Weights of a small sound classifier.
Model: arch jasper, norm batchnorm.
Training: muon at rate 0.0056, 13200 steps.
Rows from block 6, named by matrix and row number. Rows with one number belong to one channel. Each number is 128 + 32 x the weight over its row's rms, rounded and kept within 0 to 255. All counts start at 0. Numbers have three digits each. After the name is the row's rms in percent of the matrix's.
# convs0: first width-11 conv, stride 2 (model.blocks.6.convs.0.weight, 288x192x11), inputs 8-15, a 11 kernel for each
# convs1: second width-11 conv (model.blocks.6.convs.1.weight, 288x288x11, transposed), outputs 8-15, a 11 kernel for each
convs0.93 083:122116106100089095085100107117147175170170136125082069093107138136188180167165149136120115116112094135116126143148134120128121149169136118109131125145141141158162129132147149160158140114111089107104116108100107109116121145160190219170173174173156138148119120101081
convs1.93 063:138154141120135150141129118118168155136111124142152140125147163116063076107138157146129129122121127087077080089100092093115140145137113106105089091083073073105129168049066079089095117098066053079115168147109113146163138117119095067163173180162155161156131140135108
convs0.94 085:116105112147135132130110143141143064074104131143133139133138135138045055080111139138133127143148131139185160173149132115124141167179082126128148169156145135108092100111105091081086094105105116128150110120132147153141145141132130124157124122099123119108094088097123
convs1.94 059:137134112101111127166167108099136076083142171145111101146166172193133145164163161125097101128148143149131146130136156150108114113104106129149130105079097106113108106109105103118124134132157180159118115128142156177186140114100100092116129144160160170136155172147138
convs0.95 106:173193198185156128084105077063035128137145173174151143114094116090112101120103123132153159153149135099099101088083103119133138152149108118119085070066131171195231251182142121105104115120118110093092149139141142146128115129131156162078083103144173185165140117097097
convs1.95 092:167136126168192151108126145152135134159236244194154176160096066059151163161159151140158163145133122122094101142111069104116112139159099108133192213225235156082094082144125123113122158173169162156126128140124098111156137079111137133132161151121102127168134083114138
convs0.96 100:222192170158165178185179188198189105112106114116127104096080072078115116121139146146139128134135140126115117115119128117115116112105111128114099109117133159162148144104114117111109117131128125132115063064068078074077088101120129136164140123125131165159165141153141
convs1.96 101:113108118118113124127122105093096123136136126126093048064080101135112083085099114120113127125113106081096151161157151159164152147140153135125118116111111120132144162090093090112149174190187156129110136129141122106090070056108164165062068088095088089094101103104115
convs0.97 104:102127169187179158119112091102100166153131109096086082095118133163128108104101113111111119124122126151139134122123129136136129124123160127117090082088098119140137145228194156111068036027042061084118102101113119130121120116115101099122125120110113119130146152148139
convs1.97 115:105113120147180159140154140135160097098129160132104105128140125122130119137131134146124127110107119067099093123205206136079079063042132125128134133153160154130164167082101098099088068072084072063075161163157153135093089087073076111095081115113107129144155135110156
convs0.98 105:134135129128120131128138129140130080087099103109139132124126125128084122158168163126102081075087112150154167200206195170174157148155179183179150108094105123140135116109098102108130136147136146142144126133132135149150147146131130125065084145189195181157150144132127
convs1.98 058:111172150118127196190128133176211184115090108165146087100145181114133118082092122124122168187173166131118122124097092137144115119124147152160140124128146130109104108095135144117105109119133137152166185179168150161148132116099104103150151152147137127153170165163143
convs0.99 098:138128117100103122162179204210200164156136121129128159171168143133168164147142158173191184169152137188168131109115109130126105094083170197206188145118113118110130107156105115138164159144103096096116128138146139132105101097112127130095120123083038039070122191221232
convs1.99 101:132103099093108117103098138163187091086131166172159149137129095085168170123106121088115140134139151150125117119100085113128142101068124107112121144153142106111124142046071072074076072085093100126172067082108098139147210216170138136096118120169178166146126116137114
convs0.100 101:117131129125111095110126144136137093100116135164166163156146131123112126119135127141126108098109115105112124124139131148133124102092123138142176180219216224241224198129140147157158166172162157150151118117115113104102101113129159176136136125113107108123122113090062
convs1.100 104:147144114098121153155136117148155115104119155163163173180189153108095098098129160167147135117099083134129109107106088078095134178202105117117132142143130124120148194113100094096119129118112109100095143139160186151130114132155155100130137139150158136128128137151170
convs0.101 079:152133118122130153175175185175189161158122116118117122120156157142151146122122133139153138115095066151130120123125127137128139141144166132094088076086070079116163208096114135135124111107111144153165157140147143140141131133125121092160141120105128129157176171173163
convs1.101 077:154144123092098135166177161134140159142107089101117150133138142135123121102096118125117110128131125048045097128117073080153170109086133149142141122140149134118143188117116124110103074049059065083115084075057088144131111127167166174127125109090103116102094117146140
convs0.102 098:066068098108115131125149136155148080087097102106093093099118135165125117098109112122121120116116116104102107088084084103118124109109128112111130113113094126142166192093099110112112104104090091098108146166171176173158146129114104105077079088095114128122120127127134
convs1.102 093:136149155149153144130134139129130125141164158144128125137142139114094090093095115132129121119115123140112098108127142134122104089096132139144142131127125117106123126115125119112111108111125148166168088076076096105110128132144154128198167146164177160125106105139158
convs0.103 094:119121125142161168196205169132119102110133163161163156161163159146134166176178165137128126135132136104110117124117113104115114121102153168177170171132110104091084096078092109109097078095114147154150108082089099115128146141125088074131121109110136164179204215254254
convs1.103 092:093098131138106101136177166123139117130123065078107149128065136212089066042043063086089107134133118123113135108098080095087072092086170188187179167137116127136125118088078096118139135098114139134116152172176160146112075072107141157105067066070106118108144188181132
convs0.104 105:108106102096090075097116144148149034069116130114086069085109127124124110107119139167181164149138122134186234255193120120129144161142028064121191255240165103072104183137123105094090111112113114125128143147139141134127125123120138155134118086059064089130141131099075
convs1.104 104:095089119168140121122118136151159077091162090066133150159116105125162108133123113125119134129137147115076121113076132187131101112092165170118106095122119195167174198078114110092087087077065093082054112098124142148142115167160200204118118135122121155102071120165101
convs0.105 099:054090105120110110114147145153143081078112175188182148130110092075102110100113125133132138147159161120121097104103121132159169180147172141147172188142120089101132145145145132131127142140134141141142084102108100106127160183209227212102114145169182168148117112130157
convs1.105 116:156140122108128137127152122128152173127097104125110110117153112111124108095093068059079108131135131064042089158154118130146131144156185186155132143143119084077067115161130120111106111105099099131170157155114102116138146130086082087123110143136113105118118090103146
convs0.106 105:113138140138144147153170159156156092078094109128135132125106112104127135129131137144162184202208207073088119127128116128128133121100050062079111134138146145141125110118097083098112121137137134125117095100114122133137151155158163161098076074089092117132144141122114
convs1.106 110:118163156133143206180103123164152107120155168173159136121149134123187158145137129141150149140138146100114154146134159165128106152117120104080093139138118133150135122098102110123117118120096076049000101128106107134160160155154129120121162150120121167186164149169203
convs0.107 107:232203181190167121104115141142137187163155129124110115122150142137087100124126130139141158172195223131133118109102097102105095091090097095110111120128102100107136146144147142152142124095076062065070119112105115121151161176183186169111119121116104097103117124122127
convs1.107 115:116117114103109124149126124139111158174110053073086083088121120135118101142167153173160143125120116081075085092169219170132129112137084093114147165180209254219133094090116131111097077090088116124107136141133158150157189162139158168171185188162169175168147134143136
convs0.108 106:082089100092102106107122134128114074088082098119133128106103098106132144134132125145135125120133138104121108106109120106118124140146077086073106123159164173180192195112144171184195207203195181161157104113109101090095111126145148153125129135129138134139126125102094
convs1.108 106:130134124135155155125130141145155087102114123129126148143109092094087107145151142153153148135114097077096126123091060065097107130126159148127136155174173181172143114144125109109112133148144134123117132134153140120132130116082067062104102121129110093096108118120126
convs0.109 102:151129119129136138118106106123122108112109114134138134105098115149090108140154120093089092119134154104119175205207125040052120168206162098068082139188175135093109153134131133140149155139141142135130161145132134139150153145148142125077093136163154121095084098129140
convs1.109 110:167224148149133239238123111224250168105170112154160126136205217073165114137101091125116135133130130186110150197152161173124134113099122088099095104161199191175168146154150142127137120138129122127137124126151119123122104076083116092112140158111105177147161118142151
convs0.110 112:126102095127150148144161144137130181165146106109107127124123122127131143155150151131124116115133139114119120109111102118112098092105152129094048048071078118137114091109107117126135139141146147137120067101140191209214188179163156158128104093092112143165177164151137
convs1.110 070:193197179161154165170143136157141132111116122140151170164140107109099101107125123123134143151153154159118080064067090125115096085125143135131137126121117107120129105133130131140147120108118128154178117102085099105101100083079118140197187179163147120095063098123119
convs0.111 104:094112119124139146148134115126129051074069114135177168148149158170043072084093100095104098096112128075098103133156141142134134119124062107090106100122101101105106129106106118119125106110102101103073085093102118137169185198180140103126136146149147135127112110107123
convs1.111 104:163167106101115152141137172175136135134137114142127122131128128140113116124132125133125123118104089099113115119125087076111146144167130100099127130137109097097102097166167152148126107113096088094094107104150150082096122152131099079177193183133133150126111130147132
convs0.112 093:137150147123099097099106118133153110079089090097109117108127140137131133133143139123123124146161180182183169130120104110109103120129109126148169199178149141104115106149171182165157119087063049032017185183176144115069048040043059043104075074108144151124098079152194
convs1.112 111:111120199228147067087120109090096133216255255237189138082084090120191182173148102087115154143127130094098114118139149199228210161144114104101102107116089099140128092141133116107091087108108107120134076085088140188193161159141115090156138181214206193199172202182069
convs0.113 106:121103119114124134146149129101077123150154123114111129148163172163086072074088109118106104109098091199198173162172163141134134142112152173157123118120137143166177195090107123150170180172151125116117084123150202204196164114091079075124091085097149201210187141114096
convs1.113 107:136133133128133105095133164159105164141113169167074084117154116146117099107121081079118124094094118097132145117118132141123182190141143148127112150159155146158174178141141154142147165173149134108090126137126107113106092087124115138088121135120094149193145119096134
convs0.114 105:115110115099094087101100111138114101138160166135135124134153166129108122152132121122130133122116116227222229213161123146154122081071072129133141123120107085079074102137132121117122130128127124108095169146141144130137128127130112105108118126120120111134145123116137
convs1.114 088:160195136169172115166177175179120156080174164127121159156103140155128119114091080108102098107101104112133117102161159156175173113133094111119108135129108130117119093118142115125116111108097082096170050069113114128130131179175151139124104112146147118094098108173117
convs0.115 102:080110133149169176143121150135138074101134125128122122147151143125137152166159127111116118117121100136124135141135135137145145129124102137159158136093069066080129132132187212209204167160119087056034137131117124129117117103082093094135111107119113135121119123138159
convs1.115 094:116176149094052101134068076077110164187147181146143123120124158153187128095077056044063056070113120154150126132100099141159125149139136142137097108135129126186187157128126134138108095116102088078046114112136117105124133106124116095022114160143124166205182102055072
convs0.116 086:247205175146154142156135115099085195222201142109086083119097064043099120137141139140148147145135111127136125152150131128139117100086093086080096102112101108119151149110109114130116123103093114159185163162160161164166159152134116089144132125149176191167139141154164
convs1.116 116:122087046083156165119063084091076195110106164167167129114127115141117146193180184171160134115105096108070080128170133113115069110169169138114114118148134164180137121140152163145096100136164156156142119150158107096110149168166143136081116154151118110126144122159196
convs0.117 089:114104098128105103103129148159146180176168166141141117115104094101113109133121124113116128118120126120134122107116116131128120110091144155178165124104076098090095074121119116110103114117136173204234127121111093084068064076087092110144162179174169156129114102085101
convs1.117 113:131137120109109090089133118082075162119076146174164126110123129154125106091077090101119141144117097138147087077114120112131127123157114083081106130137153109102159143082105124138128110120132129121109120146167145118105119127111096113107102128123111112120169161128101
convs0.118 107:163157165179182168160142113114129081119118121125148158169170146122121112094090089093095106130151180104106120131140149151140142130145118142176158157156140150173171162117125123128137139123104099123145149146147132121128138149181208223143124111118110108112110125125115
convs1.118 081:137115061038099124078107129127099123137167202169100097124155158151114112114132149153127124113105112125139170176150102088096080090150145133124147154130123136162183171100096103103087103115110107100107161144137124093078122159156160140102133174158132135151148164155143
convs0.119 114:136150153155131115117109110115115190179154144132155168172152114089071075082118118116111104090092103113117108118100110115119124116122135148156167151122123146175163166114113107103091094090096114134148133146152153137129125122114102093088084104122140146139148151159150
convs1.119 119:114156151123084116155138128143168126164164136123127126141148141129198116061072092099121131117110108124137143179209209111096106087079144171190198211199172133120112125098094093101150202239222172136112175178177193227218119078089092084200226178153187159156160137142145
convs0.120 098:067083095131170179177142113092085157163135087063077123177199185140092093116119122134142135122095074088076080083093084106113101085092165156155157134105088101151187166101079060062070126155167185187158185183178158119099096098101098101145172187188169142126120104121090
convs1.120 076:089127124099093096115143111062084180126106134116066075120180136088113147160142120098065069109144141200160176176147120133164131104141191158095064088121124126113101115124133125118149173149118114100075125131134134117110141189178207214106126134153160181196151129181180
convs0.121 108:095135150161177177164152136141149055076141183250247242198152098067108119113104099096099108120116130119145154169186173160142141131131070020035083118130146154159150142080097107115124120127122121103092100109103085065083114148162171165141130132131130133137124118116110
convs1.121 107:108135170160106061081172166095051108149193151128153195120060098144127142168157126109100093118136132089134160106092083101130178203160141170200251253242183105051102200099111103096108111096089082070065105084076098151173140138154148147132118087113158159116103107110068
convs0.122 108:112116117106112142142146154142118121117127119118155145134123108090102127129128129114117114111113106127157151150126104116129133125110134136152121117125136134113134133110128147178172179167147135163157105107104152158176187169152164173176130071049091158208236217177128
convs1.122 088:150138131129127104130157140109109145151143122095102118147118118138135112069079053039082098095085093146124154146112181216185162161156118120130154135126095080093092077099102091097085063057092158175129142163159163160157173143111060098155169148122105102087095100118087
convs0.123 110:129131140150156153140131138135151183142132114115118131167177186170131116122123124115107104106107102130110112119112103099124128115117106125147164166153119100097129157210210198184163142128125130135143115117124135140148142132107085061102115136148144125118087085083071
convs1.123 110:100104125119102107116118076058085100116129136134103090110144175157025038075102129143131111107112099109107150177175137129121126164166145138128129112090071087107125146035079101087082087101098090089086154108085096112105115114138112077137151155119124135176197182136131
convs0.124 102:100106109115116131131120105091078141122090089089119122123128116104193199198194181171149130123107123167152144170183215187139097092074080090091112114154188191198153120112104101098107116140140139116103103118118112108095090097114119135133160177186186169145108090075078
convs1.124 103:141159156142144170143138164161144135129130139160175178122098079120197148113109108094079091105112090124138150132123134141140149153113138138128139145119114139149144153100095108092091109095086094112100081088102129162189154137120100081093097123123109110117119157142127
convs0.125 087:133139166153143146148142133133124167160159118144132137130131136134123108090080080086087093106092079144122125111117091099133148172157041072076090104131141135127102117168152138155159157128099064071082126118089095085086098101100094106133130103103094123160195176158129
convs1.125 089:142134136119136135131140124107066110131161141128131142150129100105078092115102101095087087103112114070094119119130119117144209195118118132147142110131164151129121140073097109108121142141118109102095124133116076096110120153160128107096100085068074097084090093148183
convs0.126 085:164195179137135129136153124116108076087107116145167166142102100096074104123135140142140132138132130089091123124133132136144126128148131152171195177099102091113140150133106102103118139144158170182152080091091092117152158166163160158074072095085098107113123126125070
convs1.126 062:090093120130160182151132125121113154127116100125109070092136133136176179174172165141128109127146144131112135126097107105089150152115148134134129127092105105090079113091093093128152135134146126099114158154124098113129142098043093126104112149170167170162149120083079
convs0.127 099:201185169167142124116113128124128126128135133121118118123139130126114124120117124137145144140149153130142110120115148146142128116127034101144204202221167146142127105140133134132133147158167161169152105104100113113125125128116111113139152173181188184186187177159172
convs1.127 086:117131157151124116123138134142149143125101103112112120105110129137221170084057078084087114132120107141134147122094111154167122109084178169181188184172174179177169182133142154157153142128118118123119117109081064101158169146154144140111164174142128116103111111090089