{"n_mels": 80, "targets": ["instrument"], "arch": "jasper", "norm": "batchnorm", "lr": 0.0056, "epochs": 86.5, "adamw_weight_decay_other_params": 0.05}
Rows from block 4 of a small sound classifier, named by matrix and row number. Rows with one number belong to one channel. Each number is 500 + 25 x the weight over its row's rms, rounded and kept within 0 to 999. All counts start at 0. Numbers have three digits each.
After each channel's rows are labels from the 100 clips, of 14848, where the channel reaches its highest value: "loudest" is the band of the loudest frequency at the time of the peak. Only what is clearly more common there than usual is listed. The data: synthesized solo parts of chorales (CocoChorales).
# convs0: first width-11 conv (model.blocks.4.convs.0.weight, 192x192x11, each kernel summed), inputs 0-191
# convs1: second width-11 conv (model.blocks.4.convs.1.weight, 192x192x11, transposed, each kernel summed), outputs 0-191

convs0.45:555504490491507462505445489495518486508513476459487461484505516528484468522521544477491515450491477508506504470497494499529522500482483526488538497459486494465523482483530470494462502520558477499542505512496504482489512540543478513503482502491458481520471467499490494469495528558477525499554531502478495504523509490520512475474530485508489485476526516517485584481501525495543477505462534496486460526480495485478477507536515493499487478460466495464460458485495444482511501500492499481473506488552531514516536508481445491481512536468473489538497466506503501552483525478508466489
convs1.45:479495494520446494481495514511506474480524537506485456508483455472501474486488537513522497449509528526485497505486488485500518476495531462480489446515501512511494458494491479491518490499498487484547485469502507489522518480496486492494501475520476522458529520429515562561501514501517501488570514506491535493471463505485508495541455550547454472495499534520494465503479504517481485504494516485474536506537545468505506524524530531474450528474507491528511532516462539483487500504500500514491492548497542518440518514486483494472510507528491504553482454500504471506513499466494478520
loudest: 250 to 500 Hz

convs0.151:519529523480512483537496530527523493551513503491489519502465521508500547484506541481499469483507511468485530492517490543433473531474475512500479519489527499480537479527507486495499509463482490467558477517481480472512516467519461495504505490520463506527464481457482544497508545464483535493527525451520479490511518483493477473520505456517481542520550539526496482529503511478526513486502555518523540499519505483478460476497485484475498502580505496478532491509506478512484536477484472498488477467492492530522464523464462498482440487548502512478516479517524538494505507467515485495
convs1.151:476516511533510467473463460516527488550512476450491530515514513488493502508526507487526483517513528488518455510512438488465538524513531557513448497442547511523542490483490553534494524487511483521471518502455518503522523475479466511515502471486495501503480502498465566490481529496496504528488515515581494490508486496509508481510488533504502516493524513494520515514523519516469499466470488527523485529552504496485492485488520543494482471526498474508511518526483515520482491487520543466483508524468453498480476523520524476510449467569486469498487519460474488478512528510484509505
loudest: 250 to 500 Hz

convs0.111:490507467493562510502521483524488516504474515515477516485483528502531557489485490504520461444465526528455488511523486495536473497486522487473498463502484497493450547485535506538537525525479448519494509527501515481484479555510520509523477508528498470474491485504513473529488557458497499497494489538513496499505494553467503569478532506493515478468470498502542510543527513516485504501518526481485524506494487504464538466535496491514543464532511475490514521496540465503528505487487494483502514529538506533471464528507494466486456525517492517471525534475512513446500511521534521537
convs1.111:506478532493469467535503444456558501491519477501519437516511486483504490484474509472474464476503481512474551522492528519554480522523498523481512527512483458490431469515484498473500526489485525498489459482537460496492505535512484466497486462483549526492470498500536503477479510511453530490502443546477516505547492484476506516531500512533468479507466457496506489436494486442470476501521497489497490501505462510505492554492458481485477543478489501490499493488489458492498505495516498496529519521538498483541493536505478485466490496478495542504497496489516491462475501507460478507
loudest: 1000 to 2000 Hz

convs0.175:508505512514468507483461516527511523524513471527528540496463485511511503531481519534495435554506514498534535491503477497518476496507491467488519482489488531469502485524495509490518489476455517546478548503526471477496526519498537499521486460502567512485515535483506479523539555512491501513518500517533496512500545508486503521513525521520535467490471487500538488556509525468477483501499527487458514561471508476519501531503535528505500489524522525487518509528497441471513519481496538454481543501474516491487506523506484506495529505525530531509525525484538488505561495502560504554
convs1.175:498488486519495522506505494483499467538457547500504470485504488502527494527494501503455468497456472486538541514508469502572458491525496470469508476496510449509485481542534476487497481510428501515471472505501457512528494503467494535479494491529462490497491484496515480460484569496477504478443453558527513473509516505473488501526530569541472487495482492518499485453517531454501471483461499465489502488507508521500509500550496512505487498476511508530536485493505507521473515509473461501511448503497481507548510531521497517488494511518497488550492457489499512469499475530493499495
loudest: 500 to 1000 Hz

convs0.85:500539519500483478466498509487479518488568481546477486451480527509500493516482482481487518503534500522544496458501502482491510517462533479499501518490523502511504478546491498532462493498478451521489500521486474461508497513511510504472531493520443472500480487468521509528493549530478519532538536531494472492525498465525543528525490540476453503517503509485543444516529524477456462487528536530504538482532474497472491471481498486479526510498541520547506506530499450460528550456526527502502478501506495532550505496472519477522454503513504524520492503509544477501506505519484490507
convs1.85:514548464518512486473482483492513489507501468420491531503510488528495491528476491561484518478477488445481507520488504482459494477469500464509480509480470478516503505493494526494521508515536513518480466524478485490519503484486475565512501476456504549480489504515498507480479550475509477520502503473531490488491499532493488532543494487548499579484452500480462509477450513516504519504496486493508503544544515535509498521463516510505480473483504474523507504474543513502508523536467519522503482494495533500476466486532474516439476457494459465478511446513446511510523518513510513495
loudest: 500 to 1000 Hz

convs0.18:478464487515490456475540476506480530524472499472488482493493553492518488515501508466512473535516458485476499482489509436525484547451502469518513487474505512465516494514541519457481536481500504488463527520493494508489513477485563443494498547491522502501511471518496536475509478493474497464474531488490478541531520474495538487501453521485493481477492514515533500533512511495480474492449463537508536486443510492464518444511498490477528477486517501525510498485502474490456506501519470500514535475460467462491472511523524487521512532483509486549457494524473499488507514451475459491
convs1.18:521487517530520474512527510476466492519503511472494446482545525507515507525473533494465502534498535521531511553524524477530483511522496551497507458520539550479499495491478541481512477514492483549511485508481506547483530524466541484534445499532528524495562499485518486465525512534499498497535528486504510533529452552492526482505534505529489507523521510492550472501475503490500487506564481487504477501465501507490510506543517491529472532537513507490466495492503548514547534526497521486501529543520518492503491510497496475488495501503499527520509448485460502542508462540522504495
loudest: 250 to 500 Hz

convs0.109:475498525471563486529538490506498516520499516445540477461524523486455501486500483487506469537539476525530504487507452492466493534485488497555500475529466507438480524508473483468509526517525474511535462523465480482489527493474477522513507522483493466532523506525460522459470496460535510494488471481519497469513477527482505499495445494486502563519446509498470556506469499536480482481499477480503555486510508498495504471511478499473456541499480496512454479492505494501467489519479484527556527505493494524493486508496509509504476524490504488505508508516527526474499535522557521489
convs1.109:515477508439483509488472450540499487486513490499508478542490519509503537527500525512536500502499445501534493519506501492414520537488500471502497478488522470492523446488505466535503501461429495530536492497521452524494522476447482526499500487543463491501456523553520507503500477544511531505518503503535519520495518493488476516483510452496479534527470553469515517473501561468502525506481487514528471491502499465504503536463499505476481496451458488506489501482530480494505482520489487481498512500517502495520520521459530524518509497495463487506483479451491532505512500504549476520
loudest: 250 to 500 Hz

convs0.178:479480497480511511500490463508532531583493488506507523510506488513512504501543566479564490520488457525462525472479478561475511491498511473490493573513464553486532513515531475479492541481508501528470511543529495485487551495533444529506498487508480498519514518491514521477508485486520504479506503505505504470561512495518493488491513487499505513499516504542496523464543499506548482492526508526495523513478451504482561508515489516499500506495502506499541463494492498473533525534467466510503455517490522483477549467504478533506468497485483518467520513497523505517520485486488440476
convs1.178:527499451469498503472521526459519484523503491499523489475510466482464525484512523478448503487490513548458481489473481527452500479491516445489507488426529502514500519493497479503496482505507514486509498498483536495503496514518487525526486495528512506499504545508480513520478477490493504542480572485511465431468542540508491492461515538496521539446476486506499504482480503471553532490506481501541466512466530488490484497493555497535512461512500492443478514531487506468524499501517534499503505475529485520456533494506484538476474556559482486483488477507479494525508485471486505496
loudest: 500 to 1000 Hz

convs0.128:514502550513479526510502493502500534522487479500522482497496567488485551485470479479502489496524483502533447499489536513538486493518494473506496521506490495493510493458470487490448461534493501539502504508516526473503498505521520493477491464496535525508492538497543468485490497514483492488542535491507496497482478492482495516479550525488466478503484468493533487510516491499504463537520490460575507527526472529538531553474552463508496518469536498480514528503519486487520515507535533511514486538446536504529566524507495511511541499479504495472539475557531541477489506496476518546
convs1.128:506532495490487488490513502534494489510462443456500495491507500506479518518472501470463477475499515477464540532536503455515497507466500504472499496506482501474488500489508526494477485517473505533463473519484485473484506494486495496518504495520551484495463496518481517487458531494488496488517475458484489444509546528498461480519529442520513475449494548458510528489459479458447480473501512473566473501517505492504466519497485455502476518554564536499508511499495488460482461509520486498483507439469496496484483492518490510459526489492479493514537465464543553512482514517501532495
loudest: 500 to 1000 Hz

convs0.101:505517493482486479548500480560535531474500527474513517522502516528524535467523465515503468464488502521521494539527513581543495492551501457486469539503500454576501556516494516520520506505531528522502519521525501466482473516469464495512532521482486495461490516516534511531504486497512508534506533510506466501490468491516506503496539501507544500452485512468486519501518501525498562479453510546471508457498486529529490476514491527522557511510502523495472500496500539504516499513489542505500494515480509488500509530531497511511491519491513511451524498472510468474491502528509516561
convs1.101:491497503502467475521475506545492498492530487502503518518503460509496522520498517509495524445493465490481500474515518476535500501541483482474497472487497483463481458543470427472521520518466491524465488462453456465487490552515516503521487502463538475491536478463523499483486517469503507479467510483525508451481553506469449521514550467499473475504498480504518484450482482505535490505508548476496514490498498473507485455482512482503467508544478525458482526491505470544487442536499507485465510482482472477498458498513473500530475481522503560485519483488472492495523506517486532489
loudest: 500 to 1000 Hz; 1000 to 2000 Hz

convs0.191:549506479509478497515506496476530479540519496506561474493494503499500540506496504454537523503458525488488502515517517503430516499527537517503539464486499505485450515475505449493497513485510518549511534536521557452507442504525516535503499535516512528549482537503502505504459490503514503491530497546532508516485521493510498482521515522533465499441485505478550541505516486526508520489515500451520516503524522503505544466536597529502491509505489492504493531507525474516491537523477494525512529510485488517529488488528501526514485509517486520451508487481505537511483481489521493487
convs1.191:541479552481497469512503485447469466471487457508504484509500515506514517497505538500493489517476492514470497526516499512538509539535531453485543523529524481502468506538476489488499496533514519514532498489526494521463540487450504442511514488487502515471521520463503537488519500506464519499463470496511462448499515506505451515492482497507521477499496421531450484544499492483496469545510532491518471484527500510448484525525491451507519519527514547446484494519510493498452472498512493460471527519513476472542505454510477501505518519536502492506521503531503475485485484521474477525
loudest: 500 to 1000 Hz; 1000 to 2000 Hz

convs0.10:545522500531503490502484493472519521501493490512509505466505463540477515529473563491530518554505503486539480488491494482498573478523555502462473497505505510509504466520516462525494527524528514523498566509515540492487508543501537515512508483479539521503489538500513500531468516526516548494462505526533504486530479493479510485523572504501498516526541516499510510522477524514463485537519523500505523519467533462534511462520508437496521472459511500528470529516509529467491530519487486510497517509530488481488507497525517531514531523467498494553540504506493497489490516505469476556
convs1.10:530485491453495423518490521495461481532502498520493492459468546490516502522498521493514488497516393523493532506530481486485496479477508511489471525484461522533496525525481538474508527540553502480502499491527505456480479501492522478496505436504516473517521494462498572526534564532488489506487489498488481484523521524495498478466437478531495496510530532495481485527503501510503499513516517478490483476489454503505488482522469470488491533511510511514489500520526508509477512486478518508481529564500488466484505447509464477528542472512506525488492474483509491522491477494490506537
loudest: 1000 to 2000 Hz

convs0.35:467531495489467455523479500443502468526503527517488484513481500514512490489498535484505498509515444494515533482507506479485514496514526454475493487484499495556543507484522487476546536481455518483443495497520481494481486510526501440491500508508494489501496500507509486526515495498485500478513486518480545544510535528493519465462523536478529483505523498498457529505563493494547484511500473483493464466468503539500486491537501515529534502490450493503488469510505509515534449512496516482481527520493516461462517492490478502465496499467488420548547545463514475492473474473511506451
convs1.35:537521513563496536483537501500502451509494492454521478453512495475493486504476488540470497511495491525478529512489520538535498513472510509499499480524524511450510492529542518495529487470519508503505499479480486480507507544543541517520501519539521487555524550537493518462524471512527509499555529491472517525507514509486502498434483497513427486519535511527485491506467505519508469501475502486496493515510529471502511478486491529531474524493512515502515500472506544470485472535449515547503422501472470506495512524526461483511451483491493473481462481489499511509539528511498531513
loudest: 250 to 500 Hz

convs0.63:570484491485560455485502524500457526507507452471505487501464500459499526492462506460524474449484490508462493473505491509512508485484494489449506477498489487515477491467553492486487473479509526489499464454562483467508524493477507463463508479486513505492498495499493506485463507494491502478482529473499493490432478504487486542495493504477474503480516426507509465487478507498474483480473496529513497455524528556481490497506443508508473505500500523479478501494484492494501459516498494466471480528502509493487484493503508492483509501469558448489493490447515526518469424500498463477
convs1.63:517510472505488504511500511530519550604512487492515488519528504486455557502519548510512525483465488526447512490505485513568509505500480508490519501475470491505504469505546500496529507538473514487527510492597491509492469493506487507502514496524530510524486481504502520531492486517535485462496479519509516504507494484498509511527524538470505527445497448492503544526490499487496493509515496480484515520519455494479506508555483519543469470501491514472449484473493496537501522491519547512494521496469504518481519509500486501513457500451478488487477500494511564515463525514519533530
loudest: 250 to 500 Hz

convs0.160:536514497456569460459502514542442504513488478510480505505539550523494508529520464452522507486509535492491445465455490438475483459504476529485485534507484486482493452497504491508512499544524455508487479463544527525503503498462502493518510492513480519477517495517487496524511516452495498507570483490477515505501485507462509439492477508486526475509480490481503486482523501532539502505544517462498512494466461505509487480491484497507485532449505524463483494536490509489480505499527456473528496518527571527511499507505478488497508499464519531503498485498496495494499455514535470515
convs1.160:530513482541524484495489477529491503496485511485490473513500536515516519525531493491535479548508490471447464479475493525461475488504549472501491449507496523502500494498491533493518509493490522468507520523476476535531502484520493486454473443509485528509482462548460518505514519534486479484484493549493485474490511497475517475515488520472495493484515529482505500511494548500505498477453513507451502466492583535473516529493512518546509496488469485559474500503533521539471502503501542504528543533447497495502519491543490496487524501521518467523488483518539530497504539463558503542
loudest: 250 to 500 Hz